Weights of a small image classifier.
Model: 32-pixel images, norm batchnorm, activation silu, depths [3, 3, 3].
Data: trained on microscope photos of single blood and bone marrow cells, 97085 training examples, 48.5 epochs.
Rows from block 6 of a small image classifier, named by matrix and row number. Rows with one number belong to one channel. Each number is 50 + 10 x the weight over its row's rms, rounded and kept within 0 to 99. All counts start at 0.
Before each channel's rows are labels from the 100 images, of 14848, where the channel reaches its highest value: "top examples" is what is common among them. Only what is clearly more common there than usual is listed. The data: microscope photos of single blood and bone marrow cells. In brackets: how many of the 100.
# r30: branch 2 reduce pointwise conv (model.blocks.6.r3.0.weight, 160x320x1x1), inputs 107-213
# b30: branch 2 3x3 conv (model.blocks.6.b3.0.weight, 240x160x3x3, transposed, each kernel summed), outputs 120-239

top examples: cell type: segmented neutrophil (69)
r30.77:49 37 46 54 31 54 50 38 48 29 54 40 49 50 46 62 68 51 73 39 50 62 52 54 51 46 45 42 45 52 58 46 38 47 37 52 53 50 53 44 66 52 67 44 39 45 36 55 39 34 37 28 53 42 60 70 56 59 42 40 38 60 61 47 36 64 51 52 46 59 55 52 62 46 65 66 36 57 49 45 61 46 54 43 45 47 68 39 44 65 53 53 66 55 46 40 48 54 74 53 51 53 49 61 50 55 60
b30.77:38 58 46 52 64 45 55 47 46 74 41 64 45 58 35 62 52 46 38 47 36 39 42 56 43 52 55 39 45 54 36 57 53 56 64 26 62 48 62 39 53 47 64 40 36 42 46 48 35 45 49 58 70 56 52 44 43 48 43 28 47 44 48 52 71 61 48 64 71 58 62 42 54 64 55 38 37 59 42 53 44 46 45 60 47 56 49 55 45 56 43 44 41 56 50 64 49 50 50 56 28 43 42 52 45 64 53 64 51 34 43 49 65 69 48 40 48 48 40 49

top examples: cell type: erythroblast (53)
r30.51:37 46 39 49 37 60 60 58 57 76 58 40 54 46 47 30 50 34 50 42 53 34 55 61 80 46 39 75 62 45 49 74 51 40 50 48 45 62 57 43 39 43 58 59 54 48 55 50 48 69 62 66 86 36 46 47 57 61 38 41 42 61 39 33 54 52 41 42 54 37 48 48 63 37 42 53 56 41 44 37 32 50 43 46 55 66 46 51 51 45 43 49 51 67 54 50 63 61 50 39 59 56 52 47 46 38 47
b30.51:28 33 40 36 56 62 55 32 53 56 29 53 58 42 48 77 47 45 55 60 61 42 66 56 48 61 67 52 50 41 59 69 38 30 72 38 59 50 52 64 52 70 64 40 37 54 56 64 44 62 40 42 47 36 64 50 45 49 61 46 31 46 59 37 47 37 67 38 43 61 50 53 50 60 45 47 52 38 50 36 52 69 44 57 56 58 51 51 38 50 68 73 38 44 55 46 38 45 44 52 56 62 47 44 65 44 52 50 44 37 69 42 50 51 53 56 43 58 68 64

top examples: cell type: segmented neutrophil (45)
r30.68:35 54 50 59 41 59 56 51 64 64 48 62 48 48 52 51 41 48 54 35 69 56 58 55 28 71 42 43 27 44 49 52 43 43 40 42 62 73 55 52 44 48 64 54 56 70 56 39 51 45 51 31 34 51 73 61 32 38 76 31 53 47 59 56 46 52 36 60 84 58 48 47 44 54 42 45 56 39 67 39 64 52 41 63 54 38 49 45 66 59 64 50 52 31 42 50 54 57 61 54 47 65 49 41 49 58 57
b30.68:42 39 59 45 41 46 53 71 52 41 63 55 53 54 33 43 48 31 32 31 41 39 49 45 51 41 53 54 53 46 54 46 65 51 54 55 55 46 47 53 54 28 60 43 33 37 63 34 33 40 79 60 39 51 47 39 56 47 41 39 52 29 53 61 37 53 50 59 47 64 30 39 51 28 40 40 48 67 59 58 56 43 47 44 46 42 49 53 50 39 36 54 35 48 42 48 49 39 51 33 66 43 64 47 61 62 59 65 62 44 49 52 42 46 59 67 36 42 47 33

top examples: cell type: segmented neutrophil (73)
r30.88:49 72 35 53 58 65 52 69 65 69 56 47 55 48 51 49 64 34 41 44 51 44 50 53 38 60 53 30 62 47 52 47 49 57 50 53 32 60 48 51 65 39 61 42 54 41 53 49 41 48 51 39 44 52 40 55 37 49 47 45 43 47 56 66 35 53 36 34 43 71 55 55 48 44 44 58 58 46 45 36 39 41 49 70 56 66 44 68 57 64 44 55 64 53 68 68 52 55 50 59 54 59 50 68 59 27 57
b30.88:52 50 51 41 36 46 39 41 47 37 50 68 55 70 49 55 40 58 49 61 52 69 36 44 54 59 43 60 52 52 52 48 22 38 53 51 72 40 38 51 40 36 55 60 44 52 64 48 36 49 54 42 48 53 44 38 49 60 58 43 51 45 51 53 54 40 42 51 42 56 51 72 58 53 45 35 38 39 56 42 36 53 62 47 45 36 51 43 54 52 42 51 51 33 54 45 59 71 44 60 45 43 41 50 53 35 50 61 43 24 49 47 50 60 42 61 51 49 41 37

top examples: cell type: erythroblast (93)
r30.21:50 36 64 53 62 45 61 43 47 37 74 64 53 54 56 64 63 43 41 54 50 68 38 42 58 55 70 62 35 41 51 47 34 67 65 61 48 46 40 50 44 47 40 49 55 48 56 46 58 43 74 53 37 52 47 40 75 52 55 39 48 54 64 56 49 59 33 36 51 53 63 50 38 47 66 37 60 52 54 52 60 64 46 22 35 54 55 64 38 45 46 59 51 49 43 52 77 36 35 59 35 48 43 58 39 57 24
b30.21:42 48 63 66 41 46 58 42 45 39 34 64 56 47 36 52 58 48 45 58 48 52 50 44 45 53 40 56 51 53 32 44 50 60 40 42 39 40 37 56 27 50 61 42 64 54 52 45 72 46 49 50 48 56 51 61 48 57 37 30 48 38 58 52 36 35 64 50 41 61 41 45 44 44 49 52 64 61 39 53 48 53 62 50 59 45 33 53 50 51 39 76 38 64 65 52 51 34 35 51 43 53 39 40 46 29 39 55 46 51 44 43 47 46 55 50 54 49 34 54

top examples: cell type: promyelocyte (36); cell type: myelocyte (26)
r30.135:70 54 58 42 53 44 46 19 54 61 31 65 41 42 62 58 50 42 46 54 44 53 51 41 40 42 51 46 52 39 53 58 46 45 54 44 34 44 66 58 52 44 32 45 46 64 47 51 39 46 63 49 56 62 66 33 55 47 57 34 50 50 59 68 58 53 45 45 55 49 50 35 43 53 47 54 51 67 27 51 32 54 71 54 43 48 56 52 32 55 68 69 58 42 42 46 44 54 54 50 64 56 47 51 50 44 45
b30.135:68 53 54 37 47 51 62 57 46 56 44 34 48 46 43 46 49 72 38 45 32 55 51 36 72 50 63 39 63 45 40 38 44 56 49 56 61 59 44 53 62 57 42 39 44 76 42 49 66 61 78 50 41 47 41 59 38 64 52 64 43 47 72 47 46 51 60 54 61 58 52 57 54 53 48 59 47 53 50 61 49 46 45 45 27 57 38 64 47 34 49 30 65 48 44 57 56 50 62 44 29 52 45 47 46 74 64 33 29 45 53 52 38 42 66 22 60 50 34 41

top examples: cell type: promyelocyte (47)
r30.23:33 50 44 60 34 59 39 50 67 49 41 49 52 52 61 54 56 71 34 61 60 48 58 53 53 35 30 38 58 48 44 43 53 52 45 58 46 45 58 49 35 55 38 51 53 34 48 31 49 35 49 31 37 55 24 65 58 50 41 44 56 44 58 59 50 49 60 67 51 48 48 40 52 59 33 61 46 39 61 60 51 40 51 43 48 50 60 53 37 52 41 36 68 44 61 49 36 44 57 49 38 56 48 33 56 38 47
b30.23:44 54 54 44 31 36 61 47 53 69 64 55 41 31 60 56 67 35 38 53 52 56 73 33 39 44 34 48 52 38 39 62 48 52 46 62 59 57 60 30 53 62 51 57 63 49 51 42 55 55 63 63 56 51 47 40 62 57 64 50 38 63 74 64 52 56 58 48 52 39 67 24 35 50 36 37 63 50 42 34 40 44 54 50 43 48 50 59 65 41 53 47 55 38 48 33 61 63 52 69 37 42 50 46 44 62 36 57 50 45 53 62 56 41 54 48 59 40 37 49

top examples: cell type: erythroblast (55)
r30.138:50 37 54 42 41 58 49 56 62 55 46 57 36 49 49 47 51 46 35 44 46 59 68 51 72 65 54 47 49 54 41 50 58 53 56 49 68 55 47 41 48 61 64 57 59 71 50 61 51 46 64 51 46 46 53 47 49 21 63 58 47 50 44 66 51 43 57 41 51 68 54 61 27 56 45 49 51 68 75 60 42 35 69 53 50 49 61 41 42 59 62 51 59 54 47 33 44 58 56 36 41 53 54 43 38 52 38
b30.138:49 44 39 37 52 67 51 52 44 51 50 42 38 56 44 34 45 30 40 41 57 46 43 52 48 45 32 38 47 56 31 39 41 39 47 47 54 38 34 35 65 61 52 58 48 56 41 66 45 53 41 53 40 56 64 40 65 35 43 40 66 43 66 35 47 63 70 49 48 41 42 35 44 58 59 66 52 34 44 57 42 38 57 53 62 45 52 47 54 39 41 47 50 41 31 65 47 59 38 53 42 45 45 47 52 36 46 52 49 50 53 42 43 43 56 43 40 50 48 55

top examples: cell type: eosinophil (42); cell type: promyelocyte (32)
r30.78:61 54 56 42 48 46 63 51 76 57 52 50 53 43 69 47 45 71 49 74 59 37 56 45 41 39 50 47 59 50 46 42 45 40 48 42 51 46 72 30 39 41 52 57 49 37 46 64 29 61 37 38 30 58 34 51 41 73 46 56 51 37 41 37 56 66 33 61 58 48 60 47 49 44 62 45 63 62 26 66 36 52 64 48 48 44 32 46 57 52 51 31 46 43 47 56 48 54 52 50 59 53 41 34 43 41 43
b30.78:50 39 41 59 50 47 67 68 70 53 50 50 48 58 51 53 36 49 38 55 63 51 51 28 59 54 34 65 34 24 39 44 47 41 47 51 48 39 53 48 42 48 49 42 52 49 48 58 51 54 57 54 53 40 58 44 46 50 52 58 55 42 66 50 73 62 52 46 60 36 62 59 40 52 51 46 57 53 55 45 46 28 34 54 39 48 69 42 46 43 55 43 43 51 40 40 30 49 44 46 54 40 50 49 58 49 40 58 79 59 58 53 53 55 60 24 58 53 37 51

top examples: cell type: eosinophil (47)
r30.112:46 55 66 32 56 52 62 57 36 54 47 39 43 46 40 65 32 52 27 49 56 65 49 32 59 46 56 37 43 48 56 36 48 44 34 46 59 55 49 50 54 36 45 36 57 67 60 51 45 52 35 44 56 45 45 46 50 38 50 73 51 58 44 41 46 50 27 56 44 44 62 72 37 50 36 63 64 70 44 63 63 45 74 43 38 51 46 46 54 39 63 47 44 48 64 50 60 29 41 48 62 41 40 48 41 49 51
b30.112:72 49 58 40 54 56 39 49 45 62 69 41 57 42 50 48 48 41 57 52 58 32 38 48 47 32 55 55 51 55 43 59 59 54 21 41 41 58 48 54 63 50 50 28 38 42 42 26 49 55 65 42 48 50 26 55 61 44 50 31 61 61 50 59 58 38 50 30 54 48 53 34 50 50 46 47 58 48 65 67 30 66 52 36 42 46 43 48 48 23 44 62 45 54 58 37 62 50 59 52 55 55 53 66 47 54 60 49 45 50 39 56 59 45 50 62 34 56 57 62

top examples: cell type: eosinophil (26)
r30.81:35 30 51 64 55 38 27 42 33 40 48 40 61 55 46 67 72 50 50 47 58 40 53 46 53 53 52 40 42 56 44 42 54 41 45 36 45 48 41 38 20 51 62 46 23 34 51 61 47 53 70 72 48 54 63 56 57 49 38 50 43 37 65 54 44 40 50 46 64 32 45 40 38 65 72 46 49 51 42 62 66 51 76 70 29 59 46 54 59 40 39 50 55 34 51 38 39 52 58 44 63 56 53 48 65 43 67
b30.81:61 50 35 47 60 44 58 40 57 46 71 58 58 68 45 39 75 34 57 49 52 70 34 30 53 40 39 59 57 51 54 41 51 44 60 45 39 43 56 53 43 41 50 37 44 46 41 52 27 53 47 29 49 55 53 47 45 53 43 52 59 48 61 43 52 63 39 35 53 45 36 53 48 39 63 43 58 49 57 46 40 68 49 43 40 55 67 47 57 38 53 35 57 55 33 43 31 37 61 44 58 51 59 58 17 43 44 59 51 46 57 45 49 41 38 53 34 40 44 55

top examples: cell type: promyelocyte (27)
r30.123:83 54 52 54 60 51 48 54 57 58 41 53 64 43 49 58 44 46 57 40 40 44 46 57 55 41 50 53 54 44 37 42 39 67 49 52 27 63 55 57 64 44 42 62 58 62 46 45 53 53 56 64 46 50 41 52 42 34 48 45 56 58 49 57 46 67 21 47 34 49 52 63 61 58 58 33 57 35 63 51 41 38 49 60 64 73 55 53 72 58 47 45 48 56 58 37 42 49 55 40 33 59 62 53 51 45 41
b30.123:56 48 56 66 59 51 49 48 40 46 59 62 54 44 50 69 40 45 47 50 55 43 52 56 60 36 43 46 39 50 40 42 88 53 51 70 51 49 61 58 40 44 59 34 49 47 40 44 40 42 43 35 37 41 38 49 53 46 51 51 34 40 56 46 61 39 63 54 48 33 51 63 55 66 48 44 47 45 43 63 52 52 36 68 65 47 35 55 43 65 43 57 34 47 52 48 47 49 47 38 56 48 46 30 52 65 63 49 42 51 47 51 58 46 41 49 36 35 34 28

top examples: cell type: segmented neutrophil (50)
r30.39:66 61 48 41 58 61 40 55 57 54 36 55 67 33 47 41 51 81 59 44 46 61 57 54 47 62 58 70 41 42 59 35 49 54 44 58 47 39 56 68 57 46 46 58 41 44 58 48 56 64 36 40 55 64 40 46 52 42 61 48 31 54 62 42 30 62 44 59 52 52 46 55 49 61 39 50 50 52 48 42 24 32 40 54 49 51 50 59 52 46 49 38 28 46 65 46 51 60 40 57 68 50 68 44 43 46 59
b30.39:45 56 44 57 51 55 61 62 41 57 44 61 59 27 42 36 68 52 59 38 58 67 34 46 50 47 39 59 49 40 54 41 50 55 43 47 51 44 55 49 49 53 44 52 35 42 44 33 53 39 57 41 33 42 69 50 64 47 42 57 49 38 59 48 48 62 44 36 72 49 51 63 34 50 41 31 60 58 46 56 44 53 67 43 53 51 42 52 54 44 26 65 49 35 73 50 53 38 57 55 40 37 47 50 45 53 62 59 43 57 32 52 49 58 75 42 46 47 40 51

top examples: cell type: eosinophil (41)
r30.108:41 42 53 20 31 36 43 40 40 47 61 36 34 47 56 59 47 53 51 63 63 52 44 28 46 52 55 40 41 59 56 54 68 42 58 51 52 45 46 59 72 45 42 60 52 73 61 49 54 48 32 36 49 45 52 48 62 42 39 52 36 47 31 51 49 48 52 30 50 45 35 41 30 50 49 44 44 43 43 30 62 73 53 46 57 27 36 51 46 58 44 33 55 60 43 53 54 62 29 45 42 31 64 60 47 49 55
b30.108:59 49 52 59 45 68 48 36 55 43 46 42 53 52 68 53 38 50 50 45 26 56 46 52 58 41 51 63 31 61 37 57 33 54 48 45 66 52 56 45 50 44 38 44 44 59 56 60 46 42 50 57 55 49 43 47 44 47 64 37 49 45 69 50 49 43 40 54 23 58 53 62 56 45 58 52 53 42 27 62 65 48 58 42 60 36 68 44 55 47 46 36 60 43 34 41 61 43 57 61 48 40 53 56 68 49 57 56 43 60 56 64 62 37 72 62 63 66 53 60

top examples: cell type: promyelocyte (30)
r30.31:57 45 53 55 51 63 45 40 37 60 44 62 46 54 58 54 57 25 57 36 49 59 58 59 55 46 41 60 57 51 51 54 50 38 45 59 61 37 42 61 36 33 49 63 56 43 36 65 38 29 66 41 41 47 69 30 57 50 35 62 62 49 42 56 45 53 55 44 39 44 41 50 46 55 56 50 45 33 37 47 33 57 64 28 28 43 62 37 52 46 40 35 51 60 35 36 56 46 53 35 42 34 44 45 40 45 35
b30.31:39 70 47 68 68 54 58 46 50 41 55 57 48 63 39 44 47 44 56 51 54 47 34 49 55 43 52 44 59 60 42 41 49 52 51 63 46 59 27 54 53 68 49 51 60 48 54 56 38 51 47 51 51 59 53 70 53 46 52 63 40 51 38 37 54 34 57 50 50 56 57 67 49 63 35 43 42 60 36 61 42 39 50 64 44 45 51 50 51 65 48 39 32 47 79 66 78 41 43 31 58 56 33 66 38 26 54 63 44 58 61 58 39 40 53 42 45 51 44 32

top examples: cell type: segmented neutrophil (51)
r30.42:47 43 37 51 48 43 30 59 59 65 37 47 60 52 57 48 66 58 70 42 44 58 41 58 41 41 47 56 64 56 44 64 60 41 59 46 61 53 49 53 46 66 44 39 52 65 76 44 45 45 62 49 52 56 46 43 33 62 52 55 50 45 63 37 68 71 44 57 64 49 49 56 65 57 51 69 33 32 58 38 37 55 60 53 50 59 57 60 33 46 68 67 57 46 44 55 43 49 54 56 66 47 37 49 53 46 38
b30.42:47 60 56 64 46 38 42 41 51 45 64 41 50 56 55 64 55 49 32 55 36 55 57 59 26 35 47 53 46 48 48 41 31 51 50 31 44 50 65 54 63 61 48 46 60 71 60 51 60 41 58 45 40 34 46 54 57 35 51 50 58 43 39 33 50 43 53 57 50 60 69 36 41 42 52 46 45 74 63 62 47 39 45 66 60 61 58 48 65 53 37 67 53 60 70 58 54 42 53 50 57 45 62 58 39 44 42 56 54 28 51 52 49 43 38 37 45 40 57 54

top examples: cell type: segmented neutrophil (54)
r30.59:46 47 31 41 32 71 50 49 60 48 51 26 45 40 56 61 56 52 56 69 38 49 75 33 72 62 42 41 34 28 41 65 41 49 59 57 34 58 48 51 53 54 37 49 45 34 44 61 36 44 59 67 42 39 55 35 41 40 57 43 52 56 33 40 36 69 65 43 60 68 49 51 56 51 69 56 54 56 40 49 56 54 39 49 31 57 48 42 40 52 46 49 46 49 59 52 54 37 45 47 49 46 51 55 54 54 59
b30.59:51 45 34 48 47 56 56 58 50 41 55 42 46 53 52 45 37 57 56 48 51 55 67 46 66 49 46 59 39 53 56 44 59 36 53 46 47 53 50 63 68 72 52 53 35 50 50 32 64 44 50 45 45 48 59 44 50 53 50 49 35 55 54 55 40 36 57 49 54 48 50 43 52 49 40 46 27 53 60 53 44 47 48 52 56 40 51 37 52 41 53 69 39 61 36 34 56 61 44 41 51 48 31 49 54 45 48 43 54 70 51 41 40 48 38 51 78 44 47 62

top examples: cell type: erythroblast (35)
r30.136:54 45 58 41 46 42 41 49 52 56 76 69 51 53 51 38 39 44 54 52 36 64 62 55 64 25 33 56 58 39 69 46 50 50 58 52 53 46 38 44 58 45 46 45 58 64 48 38 60 43 61 26 50 45 48 36 48 54 60 19 74 39 50 49 55 60 44 40 50 54 55 64 52 54 52 43 66 60 53 59 36 46 40 26 51 52 55 42 46 51 58 41 67 51 59 47 64 59 61 41 41 57 57 57 59 53 40
b30.136:62 59 41 46 59 47 60 37 40 69 73 57 45 45 49 59 62 48 67 51 42 55 49 65 56 56 34 52 59 40 48 50 45 56 42 48 49 45 32 63 44 52 71 42 47 58 52 68 63 67 59 60 24 47 61 66 50 65 52 50 40 50 46 44 61 49 53 55 37 47 26 55 41 54 60 52 43 58 63 46 21 44 46 53 56 65 28 56 62 54 54 43 60 54 38 53 45 30 36 59 56 53 40 56 52 57 45 46 54 38 37 50 45 53 55 37 51 65 58 45

top examples: cell type: lymphocyte (46)
r30.99:40 53 77 69 46 51 41 42 49 76 48 78 34 51 51 53 76 41 47 57 51 49 50 50 51 70 45 50 44 38 42 43 57 43 35 38 61 65 53 49 68 40 45 47 64 49 69 61 55 49 54 34 47 52 54 48 68 53 57 48 64 40 49 57 51 44 46 67 43 46 55 53 44 44 56 52 60 29 34 44 65 42 59 69 52 39 54 34 46 57 20 40 33 41 44 57 42 61 54 52 56 46 43 47 44 54 25
b30.99:56 55 58 43 62 54 56 54 47 46 45 37 54 30 33 51 46 43 42 50 44 53 62 48 50 38 59 45 46 44 61 38 42 52 39 39 31 53 54 34 33 45 64 48 33 61 49 42 50 55 35 40 55 35 37 47 34 54 44 54 43 42 36 43 60 58 37 65 40 52 39 39 57 40 37 57 53 38 62 39 33 45 57 73 45 44 64 37 32 38 52 50 55 42 36 34 60 38 44 43 40 52 52 60 62 27 36 72 54 63 49 52 60 59 56 65 46 39 55 58

top examples: cell type: proerythroblast (38)
r30.34:53 58 35 57 43 42 64 49 29 47 38 46 53 73 41 53 19 77 54 53 63 50 54 59 53 52 46 65 30 54 51 38 57 37 44 64 29 70 48 63 50 50 76 51 52 41 39 37 43 78 54 58 47 66 55 45 51 64 30 57 43 44 52 54 48 38 68 44 50 57 43 44 45 40 55 37 53 51 34 41 75 42 42 56 38 72 49 58 51 53 61 59 65 56 35 66 51 56 53 43 52 56 40 62 55 66 50
b30.34:61 61 56 54 43 32 35 51 48 40 54 55 56 55 34 47 40 48 53 39 57 56 38 79 33 54 41 51 42 52 49 55 40 67 41 39 40 40 46 47 46 61 60 51 51 61 34 59 58 32 46 30 46 61 39 66 73 45 39 45 59 66 45 44 42 44 46 42 51 61 41 56 42 41 35 45 38 31 67 69 58 60 42 68 54 45 68 44 50 56 26 47 43 60 54 43 45 32 45 56 31 40 54 53 47 32 54 44 46 34 65 42 58 48 52 58 58 62 49 60

top examples: cell type: segmented neutrophil (44)
r30.30:44 53 43 45 58 46 56 34 35 57 56 56 72 52 51 46 44 44 75 44 75 33 48 48 38 52 54 49 41 59 51 48 59 58 41 66 27 37 42 54 66 47 49 72 49 43 46 51 43 61 60 44 51 61 53 39 53 50 51 39 54 43 41 58 38 45 33 57 44 69 48 55 50 45 39 36 56 53 32 49 51 36 56 43 50 58 34 44 55 54 50 37 47 62 51 67 52 53 40 45 46 35 51 58 52 61 38
b30.30:54 40 52 43 40 52 66 57 55 48 48 32 62 61 58 70 37 60 36 41 23 40 37 41 52 45 47 49 53 27 40 30 42 55 51 52 37 61 52 59 62 49 40 56 66 49 50 47 55 45 41 40 41 46 40 47 37 68 40 45 60 59 60 57 47 52 56 39 42 65 51 65 40 27 28 51 45 51 42 68 60 33 41 34 49 41 23 60 49 62 49 29 46 56 55 31 53 40 55 40 48 46 54 59 54 68 31 44 51 49 46 49 50 57 61 34 53 50 60 55

top examples: cell type: proerythroblast (32)
r30.150:79 46 51 60 42 64 54 37 45 40 54 56 51 62 51 51 50 75 41 56 45 44 57 60 44 54 43 51 64 57 42 40 45 62 61 41 47 53 40 50 45 59 52 48 48 44 45 49 64 60 54 49 51 67 38 46 51 53 25 40 54 44 62 52 52 51 38 63 56 51 61 56 56 40 44 31 50 51 54 21 38 51 44 30 73 52 41 51 48 54 45 57 63 41 42 75 59 44 46 47 52 32 71 37 56 53 68
b30.150:52 62 94 51 65 41 45 59 36 57 44 46 46 46 51 36 47 51 60 26 41 50 33 47 61 43 47 51 62 56 55 49 48 67 39 35 45 62 58 43 46 39 50 34 50 54 40 52 65 66 43 41 51 39 51 44 52 43 29 54 60 39 45 50 37 35 42 48 57 38 57 53 36 67 35 41 47 69 53 49 52 37 47 45 33 60 58 67 64 61 55 70 49 39 48 52 31 46 50 40 75 31 48 42 55 46 61 52 49 54 33 44 41 48 50 47 63 45 26 56

top examples: cell type: eosinophil (44)
r30.107:40 54 39 44 76 36 55 63 57 63 31 39 35 49 43 50 49 56 47 42 54 51 74 39 56 62 37 39 60 46 54 43 46 54 50 51 47 52 45 44 61 42 32 40 66 72 42 50 58 50 44 54 51 62 54 49 30 51 47 35 62 63 49 52 37 69 29 49 65 37 57 61 48 70 63 58 50 47 56 48 36 58 51 45 67 60 44 78 59 40 55 61 54 56 48 57 49 51 39 46 56 66 43 45 31 62 57
b30.107:48 41 41 48 45 59 46 53 52 57 61 35 81 60 47 37 56 42 67 42 70 41 55 53 49 56 50 55 61 46 61 43 50 49 47 53 34 57 47 62 32 31 54 56 47 47 46 50 37 51 65 54 46 58 58 54 37 44 67 36 41 56 61 40 58 46 37 35 40 61 54 68 63 55 53 52 42 59 47 44 46 82 51 55 38 42 47 50 49 46 35 54 46 52 47 40 65 58 39 53 59 57 42 41 49 49 56 41 49 59 46 40 42 52 63 54 48 63 65 56

top examples: cell type: lymphocyte (35)
r30.147:56 66 70 44 52 61 56 63 25 51 54 78 57 45 59 46 47 44 27 43 51 44 51 38 59 46 45 42 48 43 52 49 52 64 46 59 50 54 42 50 60 56 39 58 41 55 46 42 50 50 66 57 67 41 33 34 46 60 51 48 43 71 51 48 49 50 57 60 39 49 43 60 26 46 56 57 47 72 51 49 41 49 49 56 73 27 68 41 53 45 43 53 43 40 55 42 60 45 45 45 39 55 39 52 34 50 54
b30.147:65 45 26 55 65 52 51 47 51 52 47 38 30 42 72 55 53 40 55 44 38 43 51 43 49 56 48 60 36 70 34 49 29 48 63 51 35 48 60 46 55 45 46 57 51 54 63 35 55 43 64 55 44 44 43 37 52 40 57 56 21 59 57 50 43 48 50 44 50 52 57 47 32 54 44 35 44 51 37 55 48 67 55 41 44 68 41 40 55 53 45 42 46 49 57 51 46 69 41 47 47 55 47 51 37 32 61 40 36 69 30 48 42 41 46 54 55 61 54 50

top examples: cell type: erythroblast (59)
r30.63:53 58 46 55 47 54 61 41 40 49 49 40 39 43 62 55 46 37 31 68 57 62 52 38 44 57 56 81 47 52 51 44 58 54 60 45 42 63 42 52 45 51 43 55 48 48 42 38 37 52 57 41 41 54 47 50 42 50 39 41 42 45 47 52 65 60 47 47 43 51 52 73 54 69 43 62 64 52 52 42 42 54 58 48 50 50 49 39 49 60 40 42 33 48 45 49 58 56 51 63 65 63 40 59 41 41 49
b30.63:43 36 47 38 51 71 49 50 62 57 32 39 50 47 53 35 56 50 51 52 51 39 54 56 60 49 48 62 46 52 58 41 46 63 47 56 41 83 52 45 49 68 38 51 42 45 66 67 34 42 51 45 67 30 50 58 32 37 49 51 62 58 39 52 43 33 47 52 55 45 48 66 39 50 47 54 41 58 53 41 34 57 39 35 54 57 57 38 70 51 53 45 25 46 44 40 50 47 48 71 48 45 52 61 52 43 38 65 51 44 53 54 59 55 48 56 47 52 34 65

top examples: cell type: lymphocyte (54)
r30.45:44 53 57 71 69 59 59 31 41 32 33 59 40 38 61 46 55 61 56 37 64 49 46 50 73 46 50 67 51 73 41 55 46 41 32 59 47 56 49 46 62 35 48 60 40 39 45 38 45 52 46 49 49 54 56 38 41 57 54 62 38 58 59 62 69 50 32 31 53 41 58 64 57 44 35 43 48 47 46 58 51 51 55 34 54 49 54 46 44 64 48 49 45 46 56 40 65 43 41 43 41 48 63 39 31 41 47
b30.45:38 57 68 43 48 64 34 58 45 49 55 53 48 47 56 60 40 54 61 69 46 50 50 29 46 61 60 42 39 50 69 64 57 51 53 43 45 62 28 56 55 39 58 45 51 54 50 53 52 50 66 34 57 52 55 30 47 53 51 53 31 48 63 56 45 46 35 55 53 46 61 58 66 43 54 50 47 61 41 35 41 34 48 34 52 54 47 49 46 56 53 32 47 71 46 65 61 63 45 40 41 54 38 60 53 46 40 53 28 53 55 52 43 39 54 46 45 40 40 37

top examples: cell type: eosinophil (91); smear: peripheral blood (42)
r30.89:48 37 47 50 64 36 44 50 58 42 50 34 50 54 46 62 43 48 53 61 29 65 38 50 38 47 59 54 47 58 54 35 50 54 37 55 45 50 60 46 35 38 51 50 49 50 36 35 54 48 47 50 58 62 50 50 37 62 58 69 59 51 65 72 54 46 46 62 47 45 53 36 45 58 51 46 41 38 42 40 71 44 85 52 51 62 48 55 38 52 39 55 44 59 54 46 53 31 57 47 54 43 57 41 60 56 27
b30.89:56 45 45 38 52 52 64 47 30 61 58 64 57 28 53 41 51 40 48 54 44 26 48 66 63 66 50 50 54 50 64 45 33 32 42 57 50 31 59 42 38 48 31 44 76 52 36 46 23 49 42 55 37 47 58 54 56 52 35 56 49 65 28 41 67 64 67 37 34 35 52 44 44 31 52 32 49 52 40 40 47 46 46 49 44 38 64 48 36 52 72 47 52 56 52 53 43 50 48 34 38 43 52 56 44 45 54 50 55 50 39 54 50 47 60 54 39 65 50 39

top examples: cell type: eosinophil (33)
r30.38:74 46 57 50 30 53 44 60 35 57 51 63 57 47 25 50 39 47 52 48 56 44 47 53 52 40 39 63 54 42 47 55 59 56 35 48 64 35 50 19 64 29 56 52 71 38 72 43 60 43 47 62 49 56 32 56 45 52 68 65 54 51 61 44 53 50 42 62 58 48 47 54 52 47 44 48 31 51 42 48 60 51 30 24 42 48 70 47 34 38 44 47 41 46 33 46 46 59 57 66 66 54 26 64 47 55 64
b30.38:63 44 59 52 36 70 44 41 54 39 46 56 27 47 29 59 66 55 41 64 48 35 65 46 49 39 49 55 39 57 43 63 36 61 57 42 54 39 15 47 40 59 41 43 53 44 61 64 50 44 33 48 45 40 53 61 55 42 53 39 59 49 46 57 43 32 35 46 56 51 46 64 54 51 44 31 53 45 53 36 70 71 35 37 43 36 71 52 65 58 72 63 58 44 50 65 49 56 58 50 54 46 41 60 41 32 30 48 42 50 33 36 57 49 34 54 44 50 50 57